A small masked image model, trained from scratch: 7.1M parameters, encoder norm layernorm.
Rows from block 10 of the encoder of a small masked image model, named by matrix and row number. Rows with one number belong to one neuron. Each number is 200 + 30 x the weight over its row's rms, rounded and kept within 0 to 999. All counts start at 0. After the name is the row's rms in percent of the matrix's.
After each neuron's rows are labels from the 100 images, of 14976, where the neuron reaches its highest value: "colour at peak" is the nearest of a few named colours to the mean colour under the peak. Only what is clearly more common there than usual is listed. The data: stained colorectal tissue patches (NCT-CRC-HE-100K).
# fc1: MLP up (encoder.blocks.10.mlp.fc1.weight, 768x192), inputs 64-127
# fc2: MLP down (encoder.blocks.10.mlp.fc2.weight, 192x768, transposed), outputs 64-127

fc1.273,056,209,272,223,198,200,199,189,190,231,244,235,236,207,184,186,233,208,215,195,138,194,195,222,199,200,217,272,166,129,209,220,194,196,195,223,186,151,151,207,219,222,181,160,228,225,196,207,218,204,214,197,151,202,174,162,276,144,220,184,158,167,220,223,194
fc2.273,064,161,161,159,210,218,178,193,208,151,205,174,178,155,210,242,162,180,207,239,248,209,176,181,205,188,180,134,233,249,227,192,217,200,218,188,199,236,252,180,198,183,183,204,183,231,245,224,185,142,200,206,233,186,213,234,138,255,181,242,193,235,184,210,235
colour at peak: grey

fc1.328,248,256,196,204,162,187,221,173,176,208,186,154,214,201,128,195,257,220,206,216,206,185,192,178,208,248,202,235,180,169,163,231,229,163,180,215,218,176,213,222,189,226,233,173,176,253,177,205,181,235,169,150,198,152,201,208,150,148,161,153,190,189,185,225,209
fc2.328,179,165,162,213,197,177,123,218,232,145,170,192,268,190,215,227,213,165,199,197,170,197,151,143,196,135,213,158,157,226,270,186,230,202,274,170,247,197,250,198,159,199,210,233,196,198,249,193,199,214,224,211,189,193,215,239,216,216,255,205,211,190,161,177,163
colour at peak: pink

fc1.268,105,255,128,157,209,199,193,209,224,209,182,209,192,217,183,185,231,253,199,183,175,261,242,189,173,247,238,197,194,235,171,210,180,217,191,219,206,188,212,182,208,309,194,184,188,252,234,220,183,195,206,223,201,158,229,217,241,184,181,172,214,220,160,179,206
fc2.268,120,127,257,248,190,212,217,196,181,188,212,181,225,243,207,199,251,184,210,208,191,182,178,235,214,183,169,226,138,171,231,187,265,172,181,192,186,213,172,278,185,147,184,231,182,138,172,230,225,166,226,156,212,221,213,164,181,214,213,183,216,157,180,180,209
colour at peak: pink

fc1.479,079,178,212,175,228,168,203,209,209,193,148,226,172,210,199,228,200,250,191,179,178,171,202,120,239,252,216,216,230,149,201,249,185,204,198,193,233,217,232,225,190,191,185,227,166,241,168,240,189,148,179,169,172,154,210,201,261,211,189,257,217,189,213,139,166
fc2.479,086,222,182,214,184,219,218,185,192,216,248,144,223,182,200,180,196,165,227,232,214,187,198,281,202,192,215,172,169,229,197,168,187,179,206,200,155,210,180,186,221,208,226,151,194,172,194,201,218,213,175,225,228,204,223,166,123,190,232,157,197,183,190,265,199
colour at peak: grey

fc1.634,067,193,201,215,193,163,206,205,181,219,235,173,196,204,271,258,231,235,176,178,197,153,193,151,166,187,214,175,204,224,255,194,222,245,194,205,252,229,160,214,147,193,213,174,204,130,214,191,201,208,164,216,148,198,165,177,219,257,145,217,254,161,212,190,182
fc2.634,068,206,167,198,183,251,192,180,224,167,186,238,262,242,156,139,227,184,184,203,187,217,172,249,181,185,182,245,235,178,202,164,184,197,189,144,156,202,251,192,190,211,180,195,175,255,219,208,193,218,199,178,227,199,234,217,173,185,254,186,115,224,212,179,214
colour at peak: pink

fc1.594,258,199,190,192,227,218,221,223,147,143,160,162,258,101,141,260,208,203,134,213,149,155,193,170,178,247,204,232,229,184,231,204,177,197,204,158,183,180,240,168,176,195,197,216,254,197,196,223,206,208,206,166,266,186,248,225,207,185,187,185,194,198,176,180,215
fc2.594,212,245,149,135,215,183,136,185,256,184,191,189,179,210,193,164,189,245,209,167,181,209,149,175,217,167,203,142,186,237,230,145,209,192,226,204,219,189,179,225,229,175,199,227,218,202,153,243,172,132,229,223,196,211,223,171,218,188,231,186,229,189,186,186,168
colour at peak: grey; brown

fc1.23,113,213,213,240,265,195,268,193,241,195,222,209,174,157,241,215,215,177,188,224,206,178,239,155,193,232,179,204,138,191,199,168,190,204,231,195,193,218,223,261,175,184,158,139,189,289,143,204,197,163,188,218,209,194,221,164,200,147,223,279,210,201,208,173,171
fc2.23,132,216,173,173,142,230,141,179,206,183,201,192,202,185,160,204,167,213,210,195,208,248,203,227,216,170,177,189,273,198,216,234,141,236,220,187,152,198,198,137,218,227,268,210,185,147,224,181,208,237,181,179,230,218,170,186,190,235,176,127,142,178,171,236,218
colour at peak: grey

fc1.365,094,202,230,209,211,203,251,192,199,216,227,209,201,201,232,216,166,192,178,160,198,166,163,192,189,197,205,222,228,213,212,193,220,205,225,204,227,153,168,156,227,193,249,180,222,186,181,204,141,242,172,193,200,214,191,215,255,226,210,188,168,168,211,197,257
fc2.365,100,169,189,176,190,190,180,198,201,187,197,162,197,158,141,175,223,200,221,219,205,219,193,210,220,203,199,220,177,170,197,169,160,192,196,175,185,202,212,213,239,224,115,203,243,222,227,205,255,208,214,218,217,195,214,205,130,187,225,160,175,197,207,182,198
colour at peak: pink

fc1.592,120,222,238,183,225,213,244,195,185,167,183,227,135,227,214,241,197,166,201,216,234,106,227,166,244,232,217,174,210,154,233,182,208,172,259,188,237,183,204,163,190,209,158,184,216,150,179,239,167,194,188,170,242,204,180,161,205,170,225,233,195,193,224,177,264
fc2.592,137,161,170,220,211,183,201,163,212,252,222,184,220,196,166,178,168,208,206,228,185,272,179,241,141,195,201,209,225,259,186,188,161,242,173,209,188,200,197,230,227,205,225,206,199,226,234,143,184,183,196,252,167,157,180,238,215,224,212,162,174,206,214,258,137
colour at peak: grey

fc1.83,100,253,185,183,181,209,200,200,150,199,171,203,195,185,204,214,234,201,181,177,250,178,249,176,238,196,192,173,232,187,241,236,239,178,232,198,161,185,205,223,195,183,210,163,218,173,151,219,270,197,243,166,154,180,251,220,209,170,211,161,208,246,184,265,180
fc2.83,102,172,222,194,209,196,234,227,268,207,192,170,169,222,191,152,182,211,222,222,174,255,187,240,210,192,229,260,165,203,150,199,174,235,235,210,227,221,176,193,206,209,167,211,174,249,226,157,164,161,209,208,243,206,154,183,212,219,255,202,189,171,208,184,216
colour at peak: pink

fc1.758,067,212,265,193,135,218,237,190,204,191,198,139,228,213,193,240,182,225,183,222,197,177,237,195,139,215,163,207,266,198,223,196,192,226,177,192,226,236,170,179,135,199,237,201,255,196,224,236,179,192,213,238,109,229,211,225,191,179,199,177,199,257,226,199,192
fc2.758,073,210,190,203,265,175,160,148,168,247,239,215,237,191,209,173,211,176,204,229,228,223,179,183,232,157,220,179,180,182,165,203,182,204,245,218,144,164,257,202,230,209,217,169,168,236,169,135,232,225,170,137,274,164,220,216,214,195,206,215,187,169,206,199,239
colour at peak: pink

fc1.467,060,234,186,196,161,164,195,207,184,193,199,244,263,228,264,191,222,254,238,229,212,203,201,165,193,219,237,157,181,193,138,196,219,243,212,197,224,176,190,238,229,244,180,176,170,123,246,200,179,210,188,182,191,206,221,222,248,207,188,213,166,171,145,208,203
fc2.467,072,199,208,201,222,227,197,208,222,223,201,179,144,199,153,222,208,163,167,172,216,197,144,234,179,216,184,242,172,205,267,209,220,135,172,209,214,187,226,180,154,173,199,233,203,238,184,209,194,178,213,220,201,207,220,181,201,170,199,197,255,215,200,190,164
colour at peak: pink

fc1.696,093,164,220,187,245,205,192,195,185,241,210,163,170,234,189,199,201,210,185,181,140,190,222,163,185,215,213,225,220,190,236,186,218,162,184,172,213,202,200,199,225,160,172,187,236,204,162,238,243,194,185,213,174,183,195,198,216,157,218,244,167,220,279,135,237
fc2.696,105,227,168,189,208,190,200,192,238,175,223,216,192,134,218,212,206,187,256,256,234,192,169,238,193,195,143,199,171,210,211,215,189,214,242,230,170,227,219,194,216,214,240,150,172,202,239,136,196,178,189,210,204,221,154,208,150,230,240,143,225,229,153,271,175
colour at peak: grey

fc1.291,086,197,232,200,190,223,249,195,191,196,239,193,208,176,228,196,230,221,238,170,165,223,208,173,199,153,174,209,151,148,187,168,154,213,143,181,238,190,177,203,186,161,184,175,223,170,217,180,204,203,168,213,159,208,217,150,201,180,143,209,196,233,221,153,194
fc2.291,105,206,184,216,214,180,134,201,202,184,194,238,167,197,201,235,141,168,189,239,241,206,226,222,161,240,194,211,236,225,233,256,223,184,249,186,161,210,222,189,188,229,241,174,165,231,197,166,187,170,220,182,216,192,192,217,175,225,222,203,201,162,161,175,223
colour at peak: white

fc1.439,110,133,142,229,164,214,211,213,184,185,214,219,216,216,226,188,211,202,188,203,192,196,217,227,167,130,209,137,190,203,188,166,187,225,233,202,214,162,225,244,245,241,184,197,239,136,177,184,187,206,171,180,196,163,180,224,152,210,250,167,172,171,172,221,212
fc2.439,135,214,256,174,207,196,210,210,230,223,202,126,187,187,196,173,188,161,214,207,256,221,173,164,238,232,175,202,209,196,183,218,231,199,190,163,191,197,228,184,137,181,259,213,201,225,213,225,193,210,203,173,194,183,215,199,245,197,191,206,203,221,208,176,149
colour at peak: white

fc1.114,086,159,185,171,213,240,202,147,215,229,213,210,175,198,155,204,207,170,228,167,184,223,229,188,219,162,211,155,232,179,248,228,187,163,247,197,216,232,176,192,163,186,175,212,199,211,130,235,192,206,170,181,184,222,256,220,209,195,203,193,223,183,205,256,166
fc2.114,112,241,206,222,190,144,210,245,194,183,165,196,226,193,197,191,189,226,227,190,229,255,182,226,168,240,160,174,215,231,146,186,188,206,155,229,192,220,214,220,227,218,209,201,205,208,209,150,232,203,242,235,226,170,172,156,201,240,188,194,203,258,176,189,150
colour at peak: white

fc1.394,103,196,162,225,219,182,206,239,198,198,175,173,193,225,208,247,190,186,254,204,256,215,215,192,184,220,184,182,171,163,209,209,210,161,265,230,170,152,157,170,217,211,213,193,174,201,207,172,135,244,197,190,185,162,176,229,224,154,201,173,201,178,258,219,198
fc2.394,120,172,265,175,192,203,229,156,182,239,233,217,219,201,170,161,177,196,135,210,155,165,210,216,232,199,232,183,242,215,204,168,226,260,187,176,242,205,218,226,240,205,183,256,229,201,208,212,206,176,187,208,222,209,221,165,189,195,188,215,208,185,132,170,223
colour at peak: grey

fc1.732,124,155,229,248,225,219,199,187,161,266,238,199,234,181,194,181,195,213,205,195,198,210,165,197,201,184,187,205,182,172,225,224,175,158,206,194,179,173,199,218,200,179,226,198,190,245,176,166,191,218,170,171,198,182,199,194,209,236,222,225,204,184,189,191,224
fc2.732,139,254,177,175,192,179,199,190,228,145,146,219,167,164,213,240,167,171,218,204,211,186,238,207,192,213,231,155,216,231,147,168,200,204,205,207,235,178,210,149,215,187,190,165,201,199,231,243,219,200,209,211,194,205,198,229,163,179,173,213,138,233,233,211,149
colour at peak: white

fc1.429,291,225,198,159,147,166,242,187,201,233,206,168,232,203,183,205,209,230,249,225,205,167,194,227,199,225,127,235,174,174,186,221,208,232,195,111,222,170,174,204,178,240,209,228,213,247,177,176,201,182,197,214,227,207,177,159,207,222,241,165,213,182,170,201,234
fc2.429,216,161,259,191,194,210,181,221,204,199,168,227,195,244,244,212,185,201,201,184,180,229,160,198,180,183,150,218,196,198,199,160,275,215,267,242,195,221,184,210,162,164,156,152,193,176,174,230,212,215,176,211,234,198,209,199,176,174,235,214,226,218,183,153,174
colour at peak: brown

fc1.181,066,235,232,209,236,195,190,195,205,217,207,167,198,177,215,186,214,228,295,197,95,201,183,196,214,170,208,208,187,155,230,249,237,199,143,198,233,189,209,176,263,260,220,200,218,248,185,235,225,232,206,207,205,152,229,170,182,190,217,257,202,193,216,187,235
fc2.181,076,168,167,198,173,201,227,183,209,209,234,236,195,221,202,212,186,143,101,201,299,237,180,215,186,239,190,188,223,256,201,156,177,202,258,207,179,235,198,207,199,161,186,187,221,203,210,173,172,158,178,222,189,207,183,168,188,186,183,181,206,253,187,215,177
colour at peak: grey

fc1.466,126,156,254,253,187,157,147,214,198,245,220,230,193,219,191,222,185,149,178,214,291,231,205,121,166,181,188,261,200,135,280,235,240,176,223,229,244,194,223,241,213,199,215,187,206,171,182,172,264,176,188,234,190,151,194,190,204,197,226,219,233,211,283,171,168
fc2.466,153,253,118,127,150,212,221,155,200,170,207,185,218,187,221,150,218,199,193,202,146,177,197,210,202,179,200,140,219,260,157,186,160,255,222,135,174,243,205,186,183,228,204,203,221,217,231,179,197,221,180,203,205,218,208,221,173,210,203,211,191,227,160,225,236
colour at peak: pink

fc1.468,068,224,124,237,198,232,172,213,208,276,172,226,182,204,191,202,212,220,231,138,195,211,189,191,260,210,211,194,222,197,181,245,163,239,182,227,190,211,243,206,218,219,203,211,147,238,143,202,168,228,162,192,207,192,228,217,212,263,202,226,157,175,214,233,168
fc2.468,084,140,238,177,211,177,225,210,208,174,210,172,179,238,218,191,176,208,212,221,208,179,227,225,177,205,201,225,138,166,204,165,222,139,206,200,213,181,105,197,141,192,204,224,202,157,188,206,192,198,242,205,179,248,239,206,222,142,219,191,246,241,175,163,192
colour at peak: grey

fc1.281,047,223,165,178,139,229,209,180,199,149,215,204,189,205,211,186,188,199,164,192,187,229,136,195,180,268,235,189,196,209,217,185,229,187,219,224,191,236,185,208,203,201,197,131,181,202,216,250,228,214,225,205,162,204,242,253,207,249,140,178,186,214,204,277,150
fc2.281,061,215,221,221,240,197,184,246,204,258,193,190,213,201,194,218,233,218,195,193,205,163,252,166,209,133,123,245,181,198,190,211,221,215,154,172,204,201,153,181,136,210,223,239,223,207,213,193,189,180,174,150,181,184,193,164,175,173,235,266,246,189,171,160,248
colour at peak: pink

fc1.460,302,180,225,250,223,171,178,136,204,164,167,243,181,149,207,164,179,209,178,232,183,212,191,201,198,162,214,174,263,231,210,194,173,146,221,171,194,240,175,212,227,226,241,227,266,189,191,217,160,179,200,226,185,207,159,207,213,164,181,228,205,195,183,205,208
fc2.460,237,234,207,160,150,242,211,225,236,239,202,228,153,243,252,156,146,180,199,170,188,208,229,179,158,220,212,164,145,184,186,158,208,220,146,245,174,183,193,208,203,271,192,187,196,186,145,161,221,177,202,223,258,227,180,165,178,240,204,213,157,203,221,229,213
colour at peak: white

fc1.306,092,155,155,191,222,189,203,180,137,242,246,174,211,210,184,176,210,213,255,218,128,229,231,210,160,221,276,181,170,160,192,144,185,182,221,198,221,148,220,185,227,201,179,161,255,174,192,190,163,240,184,244,235,213,196,232,181,170,173,173,187,194,189,164,213
fc2.306,106,256,226,197,192,196,188,181,243,173,194,203,235,153,198,220,175,179,134,240,259,185,164,171,185,170,121,184,226,257,220,261,228,198,205,190,201,240,244,203,175,218,233,225,191,218,226,185,210,193,221,164,228,178,187,174,253,189,227,205,253,236,204,246,167
colour at peak: white

fc1.706,060,173,170,154,278,219,180,192,162,229,238,199,244,201,179,195,206,154,200,250,143,190,173,225,176,170,192,248,198,204,244,145,191,191,212,200,166,190,223,183,182,217,175,237,166,185,217,195,150,162,176,149,217,206,222,237,205,206,164,182,179,209,189,215,203
fc2.706,076,210,222,234,136,163,214,215,180,176,196,196,157,208,217,246,182,222,214,173,281,215,229,215,170,231,199,181,152,204,138,239,221,186,192,193,246,218,189,198,204,176,206,190,194,189,197,206,215,204,234,252,193,182,228,158,210,161,207,167,191,235,202,205,167
colour at peak: white

fc1.206,064,208,205,189,209,218,154,157,180,240,231,215,197,215,171,200,213,161,175,213,188,206,182,189,205,220,221,246,188,185,216,163,227,156,185,204,174,249,244,252,206,226,212,229,188,212,183,230,203,158,220,194,220,164,248,198,162,164,216,210,214,198,199,212,199
fc2.206,072,225,211,187,175,173,192,191,206,187,171,183,233,194,207,213,174,195,256,239,209,192,229,210,175,146,192,139,205,239,177,245,169,279,206,180,236,192,187,167,216,153,210,172,245,205,239,183,192,240,194,191,197,210,148,205,207,207,162,208,197,237,206,237,184
colour at peak: white