From a checkpoint of a small masked image model: encoder arch vit, encoder layers 14.
Rows from block 4 of the encoder, named by matrix and row number. Rows with one number belong to one neuron. Each number is 128 + 32 x the weight over its row's rms, rounded and kept within 0 to 255. All counts start at 0. Numbers have three digits each. After the name is the row's rms in percent of the matrix's.
# fc1: MLP up (encoder.blocks.4.mlp.fc1.weight, 768x192), inputs 0-191
# fc2: MLP down (encoder.blocks.4.mlp.fc2.weight, 192x768, transposed), outputs 0-191
fc1.433 071:147162101102105126143154073092168082128088095135128137082118150152148136105145210160123151102171149117142111160104128125081109155165087121185114165086150052150160174120083109156175169133088094081170121145222081157051200151099114121172116183102123164087092121146145163100105140161069144101160054136120121082127101094141151098173138139130151117089108124148139120092198183098163088118111113107099145214095098140163103117124089137098135125111157086099155081091161104123115122120167182139139104121155140178136128066132173151145124091116144120100132129124135141156144087082106140173
fc2.433 088:141162178133161161150128090149134133113153137136095062152113097086162123162149044188182126171135146124081102145132153167170185111133111130125154108136136163108136083108165133171107070146154209156113147045111124091163072113148090081140136066108134116148177100103129105141187082128170143161085164104103141182123159121125105110128119085134062127150160149169111079083122063113125166086140135112132119083124160069113121158083144134116119109161074110126160170108101156143178120128079122122136176138140117085152193154081070138125119191169110151126096090162159156104197156144158124132
fc1.434 069:141182058119137134110093096099094138080163143143110168106197138101106086193115101160117157170094180088078173149113150155115089147068169152093140105138099144121096113100140094139147197174084171127156118105110116189170064129102175123115131125139098097072093149048098122153158123096148193123119097105158156062128087115140145153173156123181108114128085164134076152155133093149175186115154115177102126121130052062150127161151110149144134129153115137139132163151147134158113119124174110159101152136103153081161112125148080189065107146114090146168145085182142107095105108164140124162
fc2.434 078:164081192114141089128175146086134150152099140132116086152089145151159135050132173106136111131158103166159093113165122172167123111184098100187126198108158113106147096161098150112105067126171120126081171093178140085078132090176061166152078169100145167124190097196146140142100138141128060121154146166095113173128160142107138034114149135059101147089139101135135128123127154138087071109137150114142122095098179197105137160128229128076113119096122130103101118097116102116157109144096117123106105103156121155120128135139156079152121143143138117121124142073086106149131130088118145057
fc1.435 130:133125114089140156186102093158163138121144080154068103194156196132133138084158145142127054095143094132183090172051130129146137129131102087111155118157165151120122100171123180198124146173072118106122100177150111097170080165140088107166111100091155149154146081162098130186142121154127099125192167101121102139086087131121107117147159117081104096110131152146110082134105042137116119090141117106154152150180113132191087139114189214121115118083119156116120151118115170186125131125133158133108154158123141069108168100136137089089095120096171120158124158082119111164100108160162046131
fc2.435 105:123169053152082114135152119081130127096132223143181181078114100140056135141130092112078125155161126161161148148174159141149157179138196124103116128125094165148187180111120127129174172093115167178221120178132117091140084133111174111113084161127163124119127099118149105136045153091106133138072143070132111124145163153167144176135107119137149153120056118070133142129138117137085086142161108091151111092110132165113120146107131125137151166108149107124119100147134187146081176115086098093125125127136040125110147128099147157185127090129110059137132090107093108084076163119129156097
fc1.436 085:106122148205084149164155053146113115156129144096160150146187075113107112093111120179103122157216110143161111138135124141151172177086057094145112120097191083173160119068124147162091176097172099095129151132118132113089090103093111099103156074055143167158119133104104113143131155107151089166145119168135111068104148093142145113112085102124191093160168117144181078112095122139148092116144090164147186131135158155155072158110141199115144101184145155094163098168113111089104124129115083121114142193099082110141115104112079094157133133136170116120137133097128205114119142174141136165
fc2.436 082:120169101101191094118091141160139151078121143137146128092115154160138182144137085131162126109086158140119132162144147145138131061139189181117117123123109177094114108164082140079144120132093119173175062128098118113107208108166149142130113144157095102084129169149153137166129136119114133085127155118100128192148123175133115144120095101162092117131094110206100176133132100101109186088095121096168068143143146074075159116114083099156053135122136122186056110093152176156116186144101159109117147099122166193146143133124186216105157099131109162107085126167137071156153095109197140135
fc1.437 086:126132194168171091137147095119161161170129166149127124160166164106122089108165163063103170177079079128103128107199157153141131159102128168114138135132122091103150140104132071139130151099136056138134186070155142099164119154117109156089114146132155163156124100086105131113144114129150129127124156136124049108191104177149154081135080092120098124079121176110119120177169145159117139191107190073124126145077125141092097092102140127151136151076134040141116080116144157185138062181099126097120176045141140096155182049103082142132120108080145165125139135119118111097111144152116164122
fc2.437 076:120161081108091165128060099113145069115131074148164146097121171147133121160101149067098138158198118151157130101050157136156148134079104086176105127100103144148112063155103183142105124163109118201147133063167114155095151110130148068119135071187143085097114150126133148174097134189137158116099106124146116111122152126130127118096069190104173192132148103113122104117093100081147095157152195184192101119142104113172210127220130151142140160176147149108123140070116086170078121130112128107108112179155085158116127087134141122132141125148086139149120100151108134132095145155171126115
fc1.438 084:064131085093066121109120137164148153073141181159137163152152163151116171155104176106150167158127108081145157155096170172112101168123162115112201134173057112120093117113129122132124153096154141133176154153137097119127121152099136091125163109132138065175135094153036058160137142150103143114161114114160067098093162129105171166164135097159140182142076148099115165146086149152137127196143115106134181114138094109149136166096119070141122086096120115117099152087090168133117075105120077142150130123065179121111078127168132155175131103094095105128092150140177081136155058198078144141
fc2.438 090:145083199142187102138153117073100145123135073111129110142137133131138105072130092105074097149155154148087110108132120124123087110147093113148099140123146189123094125160112161113116137127143108135119136091150164167134105148158141119133091176116177169113148152106185154093132113120130138142099163110068143113135128095137100073120151140116156106144217130157093118118089105080144111036108171094122105088088190201094168109148122137139218117211131095112150141156197094108143120140112175178117080117160070124135169139065115087090164167132142126125195140056134131105132192081174131118
fc1.439 098:073131112125120135113155104091115155149139138137152133110118124084143107109111134130147146052103179168203163065130133139189127127128167087053153142098127130120175104158112104092074135146063180132154149102101120155120111154101111125115171145134118084144080138193138128132150118073104087107158082165105125117204141169123115123183155158099169127186176203166094100164116090073064129147148115118127078087142107154101104196074135136133182111093162121072116151129117154139152106164175129157084128177138140133206107122192151114153124129067095121112095151131089102190089115106157103137
fc2.439 103:167138185129151099074111155085110131100146155115099208159155124112176132159105140090136105138084184082115096234149128144125145128124093142084154099105114122122082065101121133034164147105105162128055134165118160150129169107136074137143088131093151115087122096139116114142128155115149103140158157143133137116109142080111161124102138162142097094131104147097113093180096142120155123109111174162160125094140139166128139098131072111139145106091118102110136168084162164175103143036069156103203093058172043145139137162134138120086137116102134100130170134142179170143150161098069077126
fc1.440 028:092175110141106105187133086121144141149148065138109150126118111053112151083093125081095156165142069126108124063112166145187179171099105142110157171148150111126162094081115145080160158209139086151131137130199114131198141142157120101114147077094153157138179117150122091138147143136060160096098115142136106063119165100168136099144109124151113146118146172115085060139120104137146151120165138087142070135112089124114115140144140088108099138121142089117124123121152168155077158134047098094078127169107165134138137094121174143127128137125164099181115182103178192100051100193169115157
fc2.440 067:106187089158170154186189191163155084106106105099113177123161138146061147089132150086087156118120063094140123120138169152168163135112091137098116102138111104159173069064087124147131187155092116098174086094170140103120165149145139118154182098154126146108128143122129102132141187092088176143123055124157087105156172194153121118143132117125119119122130137188138115136087111104099145170143148132110101158094144088099114163135090146122101166091167133199118089094139202154127148164083130131147113207120102113132114095132117146123144120104105087171097086036114106142070069094162127140
fc1.441 074:128146126123139169096138157138160146143099069117114170152118146188030124139172111109128132119126109121167152118163113074139091115113109132114208111141174143083055130113085089128148121094074085165106096142149166115119128145141097117145148131170150185138109140086159137185109211147088203135153125147170079109127159185128163183122155107162094140047122104118106087114150155111174131137182126142104100131149101135104077101141087059103170159039155121148160124086176119165104210100172115152113137150129150153145066079089131153093134107129143136120115094074136098126123123153122156101
fc2.441 081:153099145158113105158160123116089070122127159111145124147118122099212143132093121073160133150143089096077152116145145139090176139191102120100088154090091125186175123152171142080163171192139128133120141098106068127168123121119155115122093129120154118139142088116066102076136108124141080110076178111099136127156144127117075111123108123113092173190139092098158198141079164125074151133084121134136133198084111133162159144136161201123073117177115100110120137147048154092150065132079129101143168107111111086133189088147100163156136169110100128145180156203144141095105127102152089178
fc1.442 127:120112107112088121126131117146112099153107172128059105144097135184125125081123153144124119180151099124174173124081125177126131181133179115168155176133122170092099089113136114069141167182129121145158178184146154088098109171105172079132118123096132076151153084140086156107098201205121168118170102189143098127118152178124146109128011114127120154154132130117152146105091160138095175151128105122091134111133103057117125134123144099067133143181139101133104103115117176158137134062110108137126157167101124113080106106089112079183100149119097089207057167158154145130125108151080116156
fc2.442 134:174135107112139100121155167160097096083134182147140149094142114099108087127058089173123197067138074161110152170115169130135166185093142131131143193148143061097125083120155144100151108145148109109148125183114198144126144163103129039158121103092088157135132088141136135141077114082103144116108112165133100115169173088120089148133129096125172108097083074098116110131102173179073159172128136107149159151152165018115120124159167080121163111059121142162073133139107178110101112083143108162110113156138181167134100175126146139160156100168107134124078145125182099133128075139145127123
fc1.443 172:142162150129094075069104129155130144172142158146088177154152138122143120114165101108048132092076114124102179092109106143084168151136144089102197091117210114125077120104139162161105186144089141141105105150148147146157128073159099159141175149124112163143134125224089142086198120116161125112110147154141094089089139136113135167107098152086150164128130084088134077142093143149140080197103102144123077188083144135156131139166142082123112165138151080103107111166169122130147145123165058088135137101136085149109098107160116105088110150135098119087189163113194112088091141135210109104
fc2.443 183:192028114132097157158113139137154184083172113144115135100120176117144058108103131169162138151146133108100133133153120104093146086182129108187133139147162121099162110134111161144128070117155163142146121115091160120145092115117097111106073116141160118182145149151139133160118079146113138099085109132160147109079135132122132117128107064076090132131158080139171165123181119125169110130120213115140154071108158185144070144113185198061143101141093118081133153195115083088132134169136073172171064120154174113088097134103189155114105132130164115128102078128111068102136082157128131070
fc1.444 025:120159096121106105162135084165164115151124087108132156089094123063122147112137112101074171148150091102148153061104163153181141191117103175151159125167116138104120051072125166155187151171112104137142149145216104147168120162185097122116168114087115147161177117174119096167149188144105175148091098108129063152141100153143114099131065135116130142143183148133100062109135122147120145087148166098118097174093075106135149168108126071060122149114159113154123117127158156146092159145091127100114091155120207129132121093144120143145105175115097111171108142041119179106070089129138084131
fc2.444 070:147174072139145144202172113137139067076109136097076145158162169130061174079139122121073132140142087071131130110142184124175168148101095148136140116120109124160172091068108098098153197169086148114194120079184112123130176158144159118108161090109141156136113145137138107125148165120148147159127074120127077085120163193140107106150144096116140110143146132188142108135089098093156142166151122128125103166097114069093138155161098132110106125070153177147077100060131189147140133127091131152129119188145089123133084090127116127157155166101117174168104172041104117109071091128184109131
fc1.445 193:136150141142149129121145140160086124099156087141155131147181132149101151097102080151121183202116135150129121112145133089133107163079082109119092095089124088096142114128126072164157243077119127068148152140140092146068121084160135088174111099145113124158121130114132124072162133096154137141065107115199147178144166084191219154148102160139193158116089115126164136109139129154098105099155162155136089210120122066137133134115129127123096118106105141095104086071135154089060119164092148119134131075140091115100137163159174156126116149138125169087117131141057139127121167113206113157
fc2.445 204:093105101137125085174145112095083162116102140078109155141074130113126134130087122132147142121148207134162148101133147155038127140085127132132130184117175134150083181196102184155140097126173116165125167110135102085136149136153126098132078099095106159129070096069109097111157183153128152068118138098100111171115138078141099167185094124134162127133153137044160112110104104102131166112123178140139104122155134123132096138180179115122096148130139069161121116140151144107136158204109135137146184032146063126103111174128150075145154124093182121101076102130087163110139127159170200170
fc1.446 075:132161157121108110141126088129197049117131168134151098118101165179146150111117156096142131082104097096136119129114152174152153161136156143135091055100149132236118136117115106088141138106134167098110104167092107147082132144174131097148137125138117122131124095160177125077142101146197160111119155125105148132074138138152122108123153134152135127108091084117158171122121094172132139143078195093130189173145161108136128162120064156075065125160127133168125112144180103132103077150079170083139185156107128055138221141104098095122117165140063161112123081142093164128172104089168090055
fc2.446 076:090141110133192153077093123122107170080166089190098099098134114096120103176109150126113125152109162158178143143109076121077096145092138141102199162164158148057133158102133145157164132107113060149145070112099159135138142119085145124140123114092102126072123153109118153200161140105059081130169133125173140101158101131112157142113093112111173094122117179163082063126164169079118144121173105168166072101129018088143082145161167142168149107115101147118106114110130186148096191083167119097117063126113130144157093142142144161136148132134138116168083180130140091145128136152120121195
fc1.447 084:149128110137143119104168106102152143168145148142111085124101118127127159110119149077153134210121115120167145149137160170064162125199128092168143128108082126154173150118137116112149137145116126152158186123110196101102155150084116074126120074150023150146139073126121169128123127113152129158151080167153029107146175115141170082181079133187086155149151108055129135055099123097158122103131123149062140108048147128095161134128129107100131112125122109136186105137140116147139125123121106136206118146089189102156126126133113109140109158158098151180131065130074139097100074135157099194
fc2.447 087:117164129128117177167123146149088105121095136109114113103126162165110145112107151100128108117132103122145090124083117151129094200089122173153151121133173132056058136126087080150116082198135188105160166115091105102156129128125097077161173154135144090148127185179092151155179136103101151155168121134171161097126079139133125113044140200128141149128097152109151173105087114152108148107142093162120131141158069089106102142128076156176118105196133128081164160057178162137120159115145151133124133115123160152124164098098092092060075108161169126177037174108095120146120127158066134084
fc1.448 087:122127091138150140176143132167100118188124159122179145102191109152134169176145089103089097173088097109173156120118101107126089101169163172128127126128130160123143083088159136163207181124117112096147074112199140116178059106117132147083098112091125126078149116145188135129116084123094126107131102141101144112105154091123148138163111128148118124093109152108093073110175119089150095121139109173160127163054132090158091099148164038192146116103154081184156113103114131140140099081133142127100098193113190073118147121157170129153128139110086177150131078141138169055147155131187065133
fc2.448 087:181178184150165240080152143137139130115177169183156161091083086157111143116140113144116163116132102151135142138112077093079162134148137111108096122154103161100102117132125143109056131071115084137073125161096071129150187140140111147112185138164118063158124140134087095083096136151095073084105131158138131108153145139139137152092055163084115140099143105193104126142111124171142147159104131072103093177148143121127159133120124167075132160118165152107123171155170165111113115086165124117131065089133147181066077072147148120115137193199108157096107172122164097125137124129114165153
fc1.449 113:077149142146110126163170077129169090066155116125171156081116139142116148112118102123124110130110128109129106106137189119085080136155078154176146098126099101158157105100146095093119165105172085142145161160153103131113192124175109174089162156134166114116074131113118152094124144087084161121102081124117112078087100238125084140143128192091190163128193176092124138155149076146121105151109136138034130121162130126201104144160096115120160137135131126178115170189098145167157086061137117088100146156137103136153175081155133060127119132095080097118145123166186147157123157145110098159
fc2.449 125:155167135143095101212188114169183085118144183120108162100139142156073156106053063129119130072104051156141120143135183142150139164105107160156112084090129075143176183131106161143175127123091150111144110124180147056133106110145112109101180114160152127123092156173165182155115095097145162185144111115151118091100091154127127124131154132153081094112153125169135158120105055156132127112189118124145092141052147138115108118085123159102129126093162078168075103102148170153089111116155082150150145133071143154137118100170135079134126101113148151131066144074121160139056121122186144141